From a checkpoint of a small masked image model.
Model: 3.66M parameters, 64-pixel images, arch vit, norm rmsnorm, activation quick_gelu, patch size [8, 8], layers 12, width 160.
Training: 13500 steps, batches of 256.
Data: trained on photos of plants, animals and fungi (iNaturalist), 88.7 epochs.
Rows from block 9, named by matrix and row number. Rows with one number belong to one attention dimension. Each number is 128 + 32 x the weight over its row's rms, rounded and kept within 0 to 255. All counts start at 0. Numbers have three digits each. After the name is the row's rms in percent of the matrix's.
# q: attention query, key and value (stacked) (model.blocks.9.attn.qkv.weight, 384x160, the q third), inputs 54-107
# k: attention query, key and value (stacked) (model.blocks.9.attn.qkv.weight, 384x160, the k third), inputs 54-107
q.11 111:155121143043104142109154106128141149094146091141135148111115098116147126166173074147127111114171100163116087131121120073129065255202156071121151200128102166170115
k.11 111:080152138054132092123086077126095101144116152152161147087063129088166139127177124128139132105128135146128174131156183112068106218172141108079086186106053134135140
q.12 107:122137144070171113156135115122025159111136151179132144126131130139161174119055110153085107163115133096155123126130190162111146146132096120096134091113116133078110
k.12 096:189073115128093096139066164076072129106107157142098093134144147193101115132110090126104153115073127137153149111159147124065149097124082150128206130169176116121099
q.13 095:136152130123156124124141128121167147160145115168126120135105129125122119094149085108097112127132138075161116114099114151056091135136096098209140162133178089168147
k.13 088:124103145206179089118139093159079109100150143112143199184121143085099168096135101134140103126138149101181129080154130127119127128119107174132085153130061111125118
q.14 108:094125155114149074146138120135100195125094108091190107074107150126132128156112132151160121174156145193128152157156128089160157177165169103134086148079122125138138
k.14 092:095162129090196049096104129089155170155105166095207125102156160090080138074120113113122099149115100082114141146103184066111128117138111121106121149154107122115148
q.15 089:126099087179161100102106124088122145104114136102168143130131087154056151135080036078121170098153047098148161103105083136150078117143124085135147104151132093187131
k.15 096:121107155133117133088115096120172132080176132118129178164122116159108149140091075111137118128129095136131112076139166158118102188108149119139129117151117084136162
q.16 087:173169121137125138117120193119158082118106091161073132118103086096135144135087132082087172081110127155155116095102118162084145070099113158148129210128120113063111
k.16 096:116168059103126104107114159082195119116121092139124175164119130109102171117148123129151176096103114176091167162113137192107147114107084128079143096071122190159126
q.17 094:128124090085185042149143099135175164135169082066128104108100166159136120119159108086152114119107152127095119125159115080077138129179110137121204167140086109093139
k.17 085:083114138139120101139105046166136119183109142053183140105084146133158202101130161075163105126128159112165094144108054121124139113176104112143096140118128143197173
q.18 078:095093097072073163071109153066138140116123168097115130138155046150087190061088088097155118123110112135101119147155108161118190097140171123170155110136138129105104
k.18 099:133149182146133132132104121157148143100160210120144085098148131126146101106093103110115118088141156137098190077112124107178153158117149141192155152139141132164130
q.19 097:091105144083150139160114160192194138129117127098153092080138224135126121114133131185155155102120094188142167158125099086132160129119125084088148139162126132113090
k.19 094:140149078162093121162156204157157125120124128147174102126165183121080119139203150117150154149128139105158059108130110074139133119094160141117127122144127135149076
q.20 080:109101122178148116123113076132148079101124114167145123107133201118152126176168159113117119131068100081114083112098160140121112123107073128097089150135097145129095
k.20 099:142095106098107099132152148125133122103136068146054145177123162144098190150102159125110151083119106162188098140085151058094120108119077101088092141190168152167100
q.21 094:143154071151194145119156055093153090173151085148135094147145131122117105171142081150123158148175110122116146104123094146157115093177108118145163106137139155133130
k.21 088:105101080106107198123195184117114126121086074131086145149055112113113178136108183195108119012173103182097165110064104117104144147129188131143121103102125114130094
q.22 095:119182106131132120127116115156221078140151155135108095125084130106177109157128202122118126072122202174135154105152089130074129084105066114163110126156141087091101
k.22 103:147095100117177175081148118130156105167075162079162095155115155135180108197184139121158087108123154095076155139167114165134138165113145111167112085121108168155125
q.23 088:120169118177100137105132173109121101150119158115136132127125115126131051130121137134170091171165108097134111159102096134146122112114137136137107154121135160038146
k.23 086:085106109076158160156188142135126120120072119094096124134156111075150130111134150127123137157159110170141095127089096166097126132150117108126134136104127157069078
q.24 109:133174109104196072137138165130141124113140102073137143105135148130122150100134096098168119147103065129121167154161155125140118134120050155145126135124133145111156
k.24 091:133170072159176064143183160168166121106135148120152148117143127087126161076121127162152141106133118161123073130088139115123111081122099117132137150084094169105151
q.25 102:076109178131116164058066138107145122122142130105082119177130072143110148071106136073120187146101116107135108144123141173071147113185139137073164134062137122126129
k.25 094:158143162114123123128079105117126129139129122100101145146102086213164084114133136084148081170171142162155132073194158081137167184189124137135191165061230095142132
q.26 113:077106075138122116065101104141118102194169120093087091136105089101127164066161110060126122108117088070164185142145109166112134106131075152102162075143171124078167
k.26 107:133113079128093075111140134126146129126166161092136102173089108137085147109105143093105121117137114187156122129126111127169151076163146168101167127103235111086119
q.27 117:122127069119142106145134160147136138120132141198182121157065122066100122169189131177129144114182102101087168124130076118176092180174121131103140146138117119185119
k.27 107:149138079103131134154214202143082152150118161155138154127073140075098205159154122177135132140177152169132126113137083172114130082166169120097077107104102103114113
q.28 109:109147167140107138127160165137105154141086132163186135105092133134115128180116182215101144109154122186128113144146118057166136143103192132123139178167108158115128
k.28 107:120141178148120135146077132119110121121058148155161153078120132109100181164159165161122147187161152109120121142211168111123127148070198079133122158162067112128126
q.29 108:152131098117085143107110171119087119173148176163171149074174107100143138141134192163110150131168082192141132081120107169169120198110098112149140139087120156099124
k.29 113:119091114142108120109131110112109114128083160182193090133124145089098146055104092136118190114125156101130132155093116124157144168086164146139128152089128140042091
q.30 096:068118079146161104175149137131090082102159128140053128173181152141119104094094101123120100149145131153090141099142155109160154045137118107148142129145142128108114
k.30 100:116119079151090135155167208152060131114136117162102152146124146122102150076082127129094095084142159167081130064092137144160173087160145167123114114142111134094119
q.31 106:131135137119100124143091160138082133138141141137116105137147168111133116093130100126129187151135166069079125115129104141098109084141109129136159134178156086114114
k.31 112:182064158193114134131122141153091138129142082191148091142119131145094148116127098158119082127129111120130068081142097110089140124148115135121125105086137123117125
q.32 144:085120166145175164197109132120141129119120126155120143102063138157143118068120114139162103113116107095103120117125146136132092166138120122145109224160133135084108
k.32 148:180101198180136215130125061123158138133127141127113144119119138166123101184118154125132092153108170130144089148185107126108097121161157125186119205156145108158149
q.33 093:077100163143117118218156136121168117128107170156086069104121159172122137075089195153155100124162135154126164131129176144122152081150072103084097131145154169134128
k.33 106:140130187145144142160136103098139115156149117121115120136159123141095144158145166147061113088183156109090190129163142156026119101078079121164065111133168167085104
q.34 102:111156086183107125100167100124119164100140084109120120145115148141095104199162067055123111105140079167123113122091087086150155053105149139134166046151136117166124
k.34 106:067135048162132148113140132112085066066130099124172158155069100093138099095119122136152146140052123129136076214117151149128144079136136104092179127117098143228088
q.35 080:141123144104094204049146136128178097099102126184098087114112087143056179061170152167116140109119064130155139111146114157072107150138095134158178098131146133113093
k.35 086:080158103177088126149160117106188101166171204170108122120138181137130122117146157145143176135168133091106058089159112072051181128112077127151099088140084101145143
q.36 101:101129163175159134129082178113134136144144121119097152134138117138128101112049120116145125135094119041105149128131098136140129041102090143158112114183132138103177
k.36 100:132133189208193144132097145116086116097132154131112101164102117154128064133090153084156098116137121110121152088140078147149129128124097141159146142148182106131143
q.37 102:110160104108177093054134182109096136143150136142120126151172122094133195089178121212101087080166173131087136136133190111090105172150095114088103167133118156114174
k.37 100:152139126063164070138130222070097183198156151103112061148125103103117168139155066146118130077120135137137154120135156141032158091153118133105149123154088124089149
q.38 104:138122129146124103086097111092155102177114141141086111173124139140177116129116159123154150061116073094119077163190151090086170092090115139097134165131185149133117
k.38 094:143130142170138107125071111131114131128170149081125110082069148152193067157119088130145095101166105129164086118148147139132183101104150110153209155159180112080118
q.39 096:170147161167153169111143152109121094168141184069153093192097136106143075123142148130083145139166159130137153174121136080115110113161145125122124141119143131082137
k.39 092:253133112183169192097108168113098140148098084085102080139155095085137188098170122155074114103141168152118142109114098122145169144162131087126103101112128093071137
q.40 097:116095183183126125141120134109142115139106139120158127145125132108100078156186165178107134129161149188161182076115074129188095106165150086142126165138112105154162
k.40 100:126104160124118190133147094124148107135086131075145160149134148146156141111178162199119131166125184128088156130151061101140100117162133084112089171139083114136133
q.41 115:141128185136141179163143158114127197176140124092082092091172137148138144098106157155138142131195167081079107151126124134112116170160111128106067114124148147205188
k.41 112:142112159155133153155047139172127161167146132124134050097193127135151103165140122140106139082114130134108177106105102068054143138140089111124128109161122092090194
q.42 112:126124113068044193079107161114139092179116156042138147174135083113128131122061083144109136140092154089165108141139091122111111109115181102136113179054153112087103
k.42 108:139089193100082174115043092096093094131076096109156176142139058185219069146114086129137132168092119084115143112174113113148166121126153095184143227090213081139111
q.43 116:133139072163135029151131128132182099136187057179118114108096138140132070163121113126123122115097103129090106112129174137131117113071118128108094098124115147164150
k.43 108:119152046158102095156190134179128112091132092151079137108065153103148132093086124097127169090150093099107002145100187132098119090103132166076098101144096157142176
q.44 112:114110069133191106077146078140166082125198122101135175135131117169144129159177102093138138105129040129127131086087132143084107116154122106116136139130136100145134
k.44 121:141118075098135147104162103141166061109181123112131178170144135157145113138164105126164097079156130167200090108104147161150129137101168148091107116159121139158125
q.45 094:097125148106149077141118156114056109103108136164105117102149135144114106122150227193075087160110116185101167138168153070182168125083164130103094147090125116130091
k.45 096:148165121140147108158187187095126148100142126137081135104181165160127096107113148149114119173132142128122188158067165147146144098102131088137125208170098157110118
q.46 106:107073105144159130086123136109096125117109135172076092164078103162111128133091189082108174102143120111131146128156122151147166101143122136054134061145125124116106
k.46 095:166134140162125123076085098100138114134119135171114152129085081228044098184103125081115135110175139124153135102183162166171138088159098179151147153130172112077136
q.47 098:149150114111134140083138133129134132169112112109214114077156109096119153075119156178162104144142125097118162157110147100105144170160163134128161144180125123031161
k.47 103:119153172074137136061152119114140068170075141102159092148171127126138222099106139213080110179168145137115089100096110113118108179083140140083111175117100144119160
q.48 108:152105026086103126115163085138104132137111110128135138131161138072117118193126143126141159133174161154150133127149107105105149060102166133086156034101137129130174
k.48 100:174152108117035124118157129121148125153110114162122109166157125052139202137142143170128144093145098150132146195088084156112137089138098143141173078094099123132111
q.49 087:164075110093198121117121149141162112150110115088154165093122142157115175103115078093150151136099070120090188148102134145140115155114137107116173125104126126113163
k.49 101:123172162120190134108144102154145089119118176051168184110185161146156160102127095138098119150115146138155054158104103139117111114132132128167148170108127101151155
q.50 100:107105056118135112214151156149152063078097117142115108113168124116123198085073150146132158109140149157113116130075133179135170088120142131146134029100147153167163
k.50 089:108115155135168112141119134169171108106157142097113096156155097105131068137152093129184197164118117139118090157074104153130131166106133140143158089096165161109116
q.51 091:113144172140174153059122157103133069160132093170173140130087142124138127129168080102111157126216073090120152139146124137125145168083079140101158172159097132146091
k.51 088:074143107093169133103118068136142159118122161112179162136059090139124135116120149078131076146174130093182103163184162088111119097144173126147092134143088128194120
q.52 099:075116123077112140155098131100100189067130113104073138080178156169104227052074166101129157133086080152119129134139178157099192166130093134108171140092141097147084
k.52 088:125138135067107137153067144108144165073119143099079064123131146197118115131119085098139111085103139126128184097194166139096136144156103139203174224154119099115113
q.53 087:165149209163102139182107185165072161103085122179108140098129163141136112152124108185174130153111117145095085128143168079171098145114161117077102117133086132102142
k.53 095:120178146100082113130118130109091175134079077147137112081113182197129101153128166141118127168161134175131196099166176115064109108118111119114085102132075104102081
q.54 100:138149145079076149102132135142159116127074100093164182169099098098195086154153126181127137092159138148152108124129079088093066119109161120118155162128125180118084
k.54 095:127127170019097136127089060117112123183083139105157148094140088080147100123155130142070162106163177079115142139129116115093101126123173076170130111087080169195105
q.55 096:140110101143166172082090152143121079113210182092160175129120110157151131111122095063137149094123111076128122159122144123140161084058134157103118050113154139073102
k.55 085:160080145185120114106131112131094091035146100092119132171126129137121141155138106029144097124121156132095157155120209133136156111048141117127124136145176096131149
q.56 092:131091145153165197119131092127143173139152127045147164129101163093072153143140100117126137098139143102152117112115088122125088151174138111132127164132114122167137
k.56 102:144114157076119194138143086177162064162146151059135131165091106082113133166099127089137104099115161134198087141134137114111140174133188128165126187119098085158087
q.57 097:106137115095137088120176131143143146117090120165151156136106165073140153124129157153132163153160077083144131155122132104129132166205100115139056115100133152197169
k.57 100:105123152116155088133136118141134135131114149104130139100069128127170172139125134116072116113126109097159074126107125141065152168187136136136079145091096098118194
q.58 109:119124135098094159182168115150132114147079115140130134121087135082123107185099121201157064104178201162125154096141129070161138195155139140121158130173108149089136
k.58 095:157201075094114150126205206145128105132003154166135139089117122084105137134148155217102144158167165128137117088159102141150163133149149124183083100152115153099130
q.59 117:190122152183134140156169157173137154169125166130170089134088113110121093128145159188114119116150176142110168145131113084108087146122171125142100175097109136119138
k.59 106:137100140113115141129137162102169183174091120126150090165128111094142207112144182181084134167167127105094133097104103115135105133163152079108073114093086160131155
q.60 115:102146110083170139112125137143086147101135150148112156114186171143141151101069147124102105153167153161133103159125165155174111197096097131123086125132154138148135
k.60 114:163106128120174110146160145123075097149169134165092101114132176171130090100080060081102132146105176115091097136080105126125115152112126135146118149153074108109151
q.61 098:121181161095100161117084152119086100113122113175141099123122146125146171185101157171148137182110179174129123140155143104137149145112111125122098077117123125039122
k.61 101:173122109152112138159184183151065139158088104164113093106134110105116151126135172146109181137100191106118144140140088142153175111184115154156105058159138153138116
q.62 093:174130150107169081082086093196147186083168145162105101122095120130079181181141140076128185142168114110115191109145156126184103160198148085091155069147090094121166
k.62 095:121109100128119116118112144138189110164164188148126070124090161172105148150173118113143182129139147098157167132155148107109145168127098124129110096168097061089164
q.63 110:104105115094159130108146110128101135066127127113112147119105111123110157142092122071095104134148096134079112154118161152206123148140130112089136119155095071168117
k.63 092:134090111132108114146092146109124122131154151094088167110165167182127111108080126109124107158124133136140160129176194104165113121072084105115096135118091072114156
q.64 096:134089159144150140165144100133118117109133130149110207092107155139111161167110077143117127133126146114155149091097123162171124105142082123215057115117142120141137
k.64 108:166097163183194149156144118152103109112148116116162179110220102155111108113046137116088092153151175125127171125078075187112113109119105102149125142156149137128145
q.65 087:155105077094106160067120181140154186126133137149113106180150165161133106172150142135141183143175125152085099152129167139095116078104165146106142203121126139158103
k.65 101:173116080181173180066125103155150139147143128105155111167133122142138077166110086155122130138202176142137086127082130178149124131120198186061187155136099150157115
q.66 091:133092079108122119102150122108115134091126139099129146156093157144166128191102080083167155100157091086110124132085120118129102211082151091122201084135114129120104
k.66 102:129082063062087061120106173113037119087123115123115199136113144114154127139130137124157191116132111158136114173134147126163144101067141143000179066100139168086089
q.67 091:108100120082146091091094090115189099120115141148147222109137080143184147136138130094103081121067114084116160138099137115103095057162134111157113168157108119167144
k.67 107:103134122164162174196091122164164135107106128166120189088088116151137109199127127084173066153113134078110180141112100112124113155153155130231031133175138115145143
q.68 094:161112146082101098110087133175049186159201065140121065156120092141089127124074138153116093156154178104104120147145110133073121173078086147159163156140162124146115
k.68 096:154102130119076152172092094116130138104174165069106124133137060138110115128103087121153130129153156100151184115130102148147119097141057209125124157125151117143128
q.69 095:179133151108143145108146144120127090171093167141125118145114077161115146157130068126116173145146107129131076131141144152193057118217121108161121106111165158115140
k.69 103:129095130058113134125124103111143088161101106155148179129135070126132197137111137135112162160130120127148129150147092073104105110128126110157120114070152122134108
q.70 098:128127090149125159170124102129132079097133143072156071120071143077147143149183105166138160061106098124146084135116123106146114120159125134155155150145167151212082
k.70 102:130135112111134151078160155119157082152129127080155143104094082119123107105106072139134208058085101172106143157035108161118112114164164145161075119107113149130127
q.71 101:156112089202126092139166133153109184136137112201093147102158216154117127105116122096107147169120147201100141120141091119083129107093153179068172069133177158133128
k.71 095:135109104169104145158221175180102110135139067147125079143088129090145172116111166093121131152114171136072105121149117181132168131109102126069156125118154161122090
q.72 100:101095097127129101117118126127128187153130112140068139127134157183122172098136154085096114133067141161119179117166171161073150107104131124057135127178099070164098
k.72 094:131106167173142121171091094137095182136157108102075136156085122161102178188142147082094104148103135115135133137177174171137132158089151126144134151141152153153106
q.73 106:132101083139142104117094110142131175140217100118060107102095106118127155131145138116115150161072085144168094143162132130124222149149091157167228147168153165137124
k.73 107:128117074165152126087138174134117169139168143134057161159127067132171107116098135089155124115109127107123055148090184159147166085141099160113172099138185162113108
q.74 101:112110100142104115089138109148109099100141165164133154113128111137101146060081140083098089085102124179153095108148180161145102159181062092113143102138097096150077
k.74 099:160132167125130103072074102132108118136141127129166149102101106168146086152095114085092135127107088097136155146141119111156086161112101094117151146131122120145122
q.75 088:140139133179131130124140132108132136124113078119073126102100161116125086119190170127113114182127120099137139169155179117087157115080114144083156158101067133157132
k.75 094:141183118130108149132104144157095142161108085151095140140126143146134147156191160119160133165116180090081161170142142104084109121183082143097160124125150185149135
q.76 111:163141207151125146096129167112192072155126111149131187116114165121147121139143088128121136098130095105130097114174117124114097115061178127167075118121124119158108
k.76 102:107134169151088125184106149152099058125150106159138148105137170126169073087149126153214145158133092082083096150145119128188112171099158119104096097114088136095142
q.77 105:173139149116083146112148103137136183138202112116100158153063101162102137161112146091090134149078106108104094134138160132131107101107107155163149091164162106133157
k.77 113:153125148160118158132136126130094118126172159112106172117135142140173091113063132080137117087089139085114093113157143165160108100116155164169120087143141101170175
q.78 106:135151184159128125169154154152099065089151115150145136154146161143147108053079110133146168105157083159158176141121122149178146136080159107161144070103155135108135
k.78 091:116127123138127156095172185101127106096127136097144114165162108119094138109102141160134157109165128126108151104074048142200152112112143131146140066095116155056119
q.79 106:155092168069127176081078156110137143150121084124180056178130135163117162131108146101137153134148109114153170129124098172150121115145194104164144165154154131167139
k.79 122:150026168142095186086100120134175138119140150107128179135145114130126105139089135134159138154176120132155154142189113200123125122123121120181202112136178076125133
q.80 074:127157134111113106112133128097108120121153097190152103145118140151128073119178136153123082110094132126194159085130125062138103150108074126140098161100157167103132
k.80 089:126120100147107167132164084148157102159151139137059122159154137134117096149058122109144172083127180148178114155131099167127139132135161112138122069113152136207132
q.81 083:099150115122127099183136156111093066084061143172166101132134123105120071084131121140105129108151134133121142165106117113092158134126100155115190099092119144104112
k.81 085:169111118132089145138142101102148075165111099141150104126175060164088141096144106112077151084121099117119026110096106149111132120091125142154154133098117163110114
q.82 085:114103087189098071155159145131108152166109151166121107121149162100099154140156236118121155147143170155054148135126080159120183099094133130135098118114106114116112
k.82 081:150116153187106142162168177141131193095126139165078112142170096132081182151109155104125109129132186137092173095176157164107129155146102105217130142166147121106130
q.83 093:123127129170161167209080088167135118120159191187071081151090132125091068169146144133142110116165114161129165111119082106188103150130163046088101089161093135098137
k.83 091:155122116165152157132169096143112115165120148139144157170112096099123145153145123174140184153098140163105076161084090145104049104126155158141103040104069150115114
q.84 086:129117149085087133072123131127128195159140098092096111171144087080140158110082111122144183115098171090107115155135168092108151134167119150100153183118151175062124
k.84 087:105129132087119144122122106117116115120145181154186119177166112166153123164130091120114114104154135119155166068162113110150162153171131101108139224159174099138107
q.85 091:133123148057051136125158134101070098090112155150132203110146153161175175124123188116117126134202120145172175097156151140134112093063118127134143126118144064103158
k.85 097:141134133155136123161103137109091089180127124192106164114151215171153187111147157099133126172151130094137178097165125137141129138044092113203120149159138080053105
q.86 085:106167153149153113153133156172149101152124166111182144089187111120130136122115159162119073112067135123170149117150120128187127135141143163161093104100076102118138
k.86 091:060136210108129106105120118073158109151100146148212094154156126106113109157107131103112110164104170130092184061119091060125131128138158142147099112162110112103134
q.87 109:114130069187093102147118099168142107136133185139139191120122169093148131176159112122148088137086092090099118086139142131135091115019082109124135040177103129127149
k.87 114:107077074156090131189165156145102160104099098116119111177091170078133098122135120125102105073126135135140127120107134153112100156110143106149086075175068103110150
q.88 089:127139140108136091149145161127072175104137056097131189088120144144159173120112161140139119134110134141147177107149161128108101131096080141081059089150110095121109
k.88 110:136154112087132103167114136140106174142102095112087124096182129142120159110156177136087131172106138100098159083139165104123092074156055101087079084145108180114136
q.89 105:075114089150086087142131131148102104111170136149111176094146157145176146155130192117157115157061153170113114151128119145093174151100099155070206093124145121122144
k.89 100:109173042096149064138190147099131113130123110153108165136159116127115139135114114116110179105136125175128124145105168179130142109119093169071156050124156147111104
q.90 099:161175157094106157118118141133111117111078089120117151127105073141163051146125099161152155147166125193129121174169080110165163071145151161184150157107120163148115
k.90 092:115203093104123149088088128095143107092049095142132180099114123074136141113120119185092173168141130145111119150132089127198161045178122172160129116059119176125097
q.91 094:140137146057128096152104127190085104104054126124162133103147112089137081075149164145122071174138120152137142106098162132136131065057114130089114147169066175133099
k.91 099:149166089096136049158124113129163140132059131121190121125097099115106165077142153185111105175120120122130122157094121130163067111063121095076134130164131184098152
q.92 106:131157111129131131157110153128101103136173107127125121156211120134132113121155138135155145127108132112111112115128110134075168076141115149169099113125150168123167
k.92 111:115105125130150126182143145145138085144147087128175052158161123112168114163123126120136142067123054116131103163091078091137136105144091142138113093141126153094147
q.93 091:116104149125094173106142114113172136120097164067115117148077048069134131143124096110143142114186106144110114095143118170152065143170136169159075168113145124094154
k.93 100:136098148068123136078185134141174111158116182058205141148119087068089125131111159125159134107114115112109128119138058156169089102156172063092120094095094105172105
q.94 111:109112096152134090180136059144071121124216145100105135108144153137106131143074093138149143160035179169162050129135120183118176168094116130111189083165172141149155
k.94 125:129122057164148120124181164116081111089169139116096105152175150131121119148068089074141133081074111184151102121056115127109194085132135193083194070162150134139098
q.95 110:137161105065075150118121135123145084148099127155116107160128136131108088193099091141130112108166146120112090150129130132179091053115182128145149131153079123103131
k.95 096:091162087101100169117173114082115086237134148120201134146098131083137157156150105203120157164147120131067081100101064146139108139091186101142092104116149129137105
q.96 101:107175077091115120133187153116050124082105101119183115121172132079135156136112100161133097126196096164104140155112129159144171113134130103084116172124092154050098
k.96 100:107130084089103018096127164127089116161108120153121129114159066163066201129151156106086124178150117141067108105105106134101141099091111071081098112115112189072101
q.97 097:122181094100114067141133081138074081058142156140148143116084140125149086099181118140171102087171080225153148143125138091104161134071112140090165120140123149114098
k.97 098:193119102027129142100141158149128115132112123188153187100085139145101160109193074113172139164127108104121099138090146107100113149061087097051094133103149128111089
q.98 089:118128107066124158211133194137050158147146137136089153139115165117155112124128200086083119118148111138132134110112095054123178074100163124089126074160106124096159
k.98 083:071111126061069142183180223115146159093178137202139153154143147096131110104111078131113132115133105098121057066120103133168187095111141096074102123114139116097095
q.99 105:127117173133136128094083144124111136096155090051168109117197137184144107057100105155120125128123144147152121136141120147079159069152138165095082165099095121148141
k.99 097:169135179160181138124147127127107119099121109031125092154169080109112134077101094129122153129138130117099181102135113119107153099159089108150137140142128144150158
q.100 108:120112098162125167136091131157190128105143183181110139140078093103125144255185122107150150135135108118134109074119160150091119130051141112111147083144137130174106
k.100 110:163176106141112162168156099155160132146122124158117129130105182115121109205142178113138153123181107143143129077116155163151128162103208152154146129163082119156156
q.101 098:087156134125168077205114086115114141068127132081125092084136165129130169148155105118165128149106099183159173120110156139113133164177105108076162091143149134124163
k.101 100:158189117134174079157127184118144109097129121115066119137164163109103138106127157185096134153102109125153168137107158061129127103162135103134169068173144172164125
q.102 087:142153149083070154136144143095111098114116119130100093148128117125114068135123065134109112123151182073129131113101123136189082117153136100171125120164140147084122
k.102 104:105080111117153114126165071171120120143123168166204125177101138115151109184184109142090094169150148049120083117142072182139125180088132110148084143119109112118085
q.103 098:177131161134139106139161113140123150132161081173118118121170187132125098156147161130110125144159104118139139142126128128073173073034114133173172119144138183154134
k.103 099:126095109162128093167132169141088120136134126182113124146140156097128126127083176098107126076143131185087099140126094173103151136123107118167093106117129150111110
q.104 092:077166087083163103145105181126097152147160086100161200106179083180096146080087116139140102206104139134141082148111103107071123122169134115076114125100145108078145
k.104 096:091129201123165136169089120134094113119154131142115140151177127190112155112148076101126136162138143138151140122115137090121108117126115143120109158117147135106132
q.105 087:138107115153141183107091217169157138169093144078126121135101098147117126119112156136150104103173167131107170159118105084134098125118128117130096129102109068113064
k.105 087:151125192135134126147053116070172140136112114131116127093122151170129112142083147139163143131033126157152211125134138097133083128115130094141151163099124111132100
q.106 112:151127130101091166078116170164124137147082041107127102140192122089163094098141125176164134140161165140103143139103130143110169087073170139116136172154146152101068
k.106 115:158052166082059150146120126100120149164086130127165103188165109105175139073159138209075138154115146132122143148148113136153156125091149124098174151076174178083105
q.107 135:127090105134151118107086072117158106130141097097102167127092104144136170161124152064119126100090074136131130141148157147140179111117130106148231124156172108126075
k.107 115:120086106149125130126069092125094059091153116117118175090098138192128101105115121064186094086149132107148112179171163108145149146071172139135194148147147124113100
q.108 120:119144115153120128180146129159110085085069166128159127097094084115152145211180112118121153102156127096118104126131120107125105095064105132047062128111093133150125
k.108 132:126162071094109099158160115119124149156064153094178175082104199088103103134157115162171137126126137114142106140131150137107118137084165103094061115134057129123124
q.109 108:154136175134126143139150074111135119146139112095083204164196123149094115120076084093134100117070098095137132116144169153069103099113133107201119157142127104131090
k.109 096:143119164198127121165061054099102069120156076109123138112148142152168110130116099091131073127101143082121094091185163092125161183062120149140129101166137121080136
q.110 092:093118111142116086191122091102160154092108151143100150111086072096087126114117087123113156109182143142101092108057138125126113144136120148117111145144160133149170
k.110 102:114165116157160061061111117105148133124142152122138191118071102131108136194132089101143139155126074072159099128119137167145091139130118123130112144147062093141110
q.111 096:105098123155148148153122166134164093154109178169137088130131190087094102105124162146139149116219168131082190109165150140136128132094090135141061073109110131149097
k.111 106:146059140174056155147108117101137159171119089153123058141153193142099124092182142141119160163107134150087138116171149049115099157141145124180084111125099116120180
q.112 103:175139051125124098120167175103126085107122088182113092141173092094094119122158132197102196103130136181107074144125112131148165113109148153152174076109114166138120
k.112 089:180136081168096070131142186098128118159133078163171113162167096121137178136153165164071180125152177139148052131137141177113106076127096098131107147130164150174102
q.113 092:147093095047096138071164141135088136116093107120130092168085044084141221108089119154097160121144154101087064113101145156128140122093194139101150094074148117081123
k.113 094:142136152112139101146101124126151186081117145115121132125113070093121108120145108170144075198132151089161140141139115108118123102176143174166152207113159115107113
q.114 075:131163116106127160117092186123124092121125125121117051108141178127103087155132153172142176108120151154091133108129166083071136143082051119122096155116112151196145
k.114 087:119081142130142186086153056119129086066138108110127071155135083132108171169089088128072149149074060167093059104127111105111123179110135122140134192103145141169158
q.115 095:097123106096109118077098138111104176156146114136105126127127069116170158125136072154123114134122107081194125169114160117101166075086139145056138166160144150089170
k.115 098:094173129128128106138117127121125141087130151124110131156070093144135117140167105158118110150150073083212127161138122096164087081123158124126151175164137075168085
q.116 091:168145200157174182140125122136164138090109069134123070172099183159141128138189158120128101134145155142186057112117078120115120144138165094181154135182145188151049
k.116 089:182115121127118143110111122179083129181125063096080112128100094099114189168169118142100137049108128165157103110120140170118129083105162142103160162143127132140061
q.117 098:140103156169135127142067102100179184137080106125161075148075084088143131177142087174146047113114204095082090061154117142114090160145152150166078196112113127100121
k.117 083:083089204081109198134101068131151119188083171083129094115087100138132140145179121108154038139168157156143190135195130122174134115162080156091102165129079139091121
q.118 091:133144165218117145129162134131123116112181199066147137128111183104102119132124153090177113148140123124155133160108121120112116127108106147128147096136113110160158
k.118 084:149079113148089164173137180145139123161129126158112094079183110111117114088141152101182143106096112173151154147087081149124113103136087156097117076131069156176154
q.119 100:126139052146051088157111113162101086119150143146137148085129172148141137136175173115091155131028142103098080125094117141079089095078081154091149079173142162119108
k.119 100:120119043152114072149187119100108148084129100135092082116148169097122146096128142106086154087085133158119104157095156162160140164155142147101131146145123133147126
q.120 107:165104181129141185061110125117195110165091124102122094159108106120104083130102136084191159109141110167117145149158084141108139069137182148174183166168125151181043
k.120 100:183108167156065180106125101100126086119094090138131103100077130151150081100108162134094167110128158110158139185179135104149159106130153115186203179123192096151067
q.121 095:134109143118086144112138128108135110087111146121137153082093084155139175086161154142113099112144106094142158115101157139124111154064115128061094137059088119103044
k.121 097:155149097090122121168079103108118130067105156121128114061150120136125168137170158128134113147090163118117191149134190121145129156151085106066152130132094112130109
q.122 093:128148123126114100096147086088154120175143108056131116149112118163119105149128111135127143141087097128121095128125153134137130089089148130168154188164154147159121
k.122 086:136219126120090168155160110137123100150194120067137138089105164112193128099073100105149141100121079163107055129118122138090147088126152129139121128157131149133106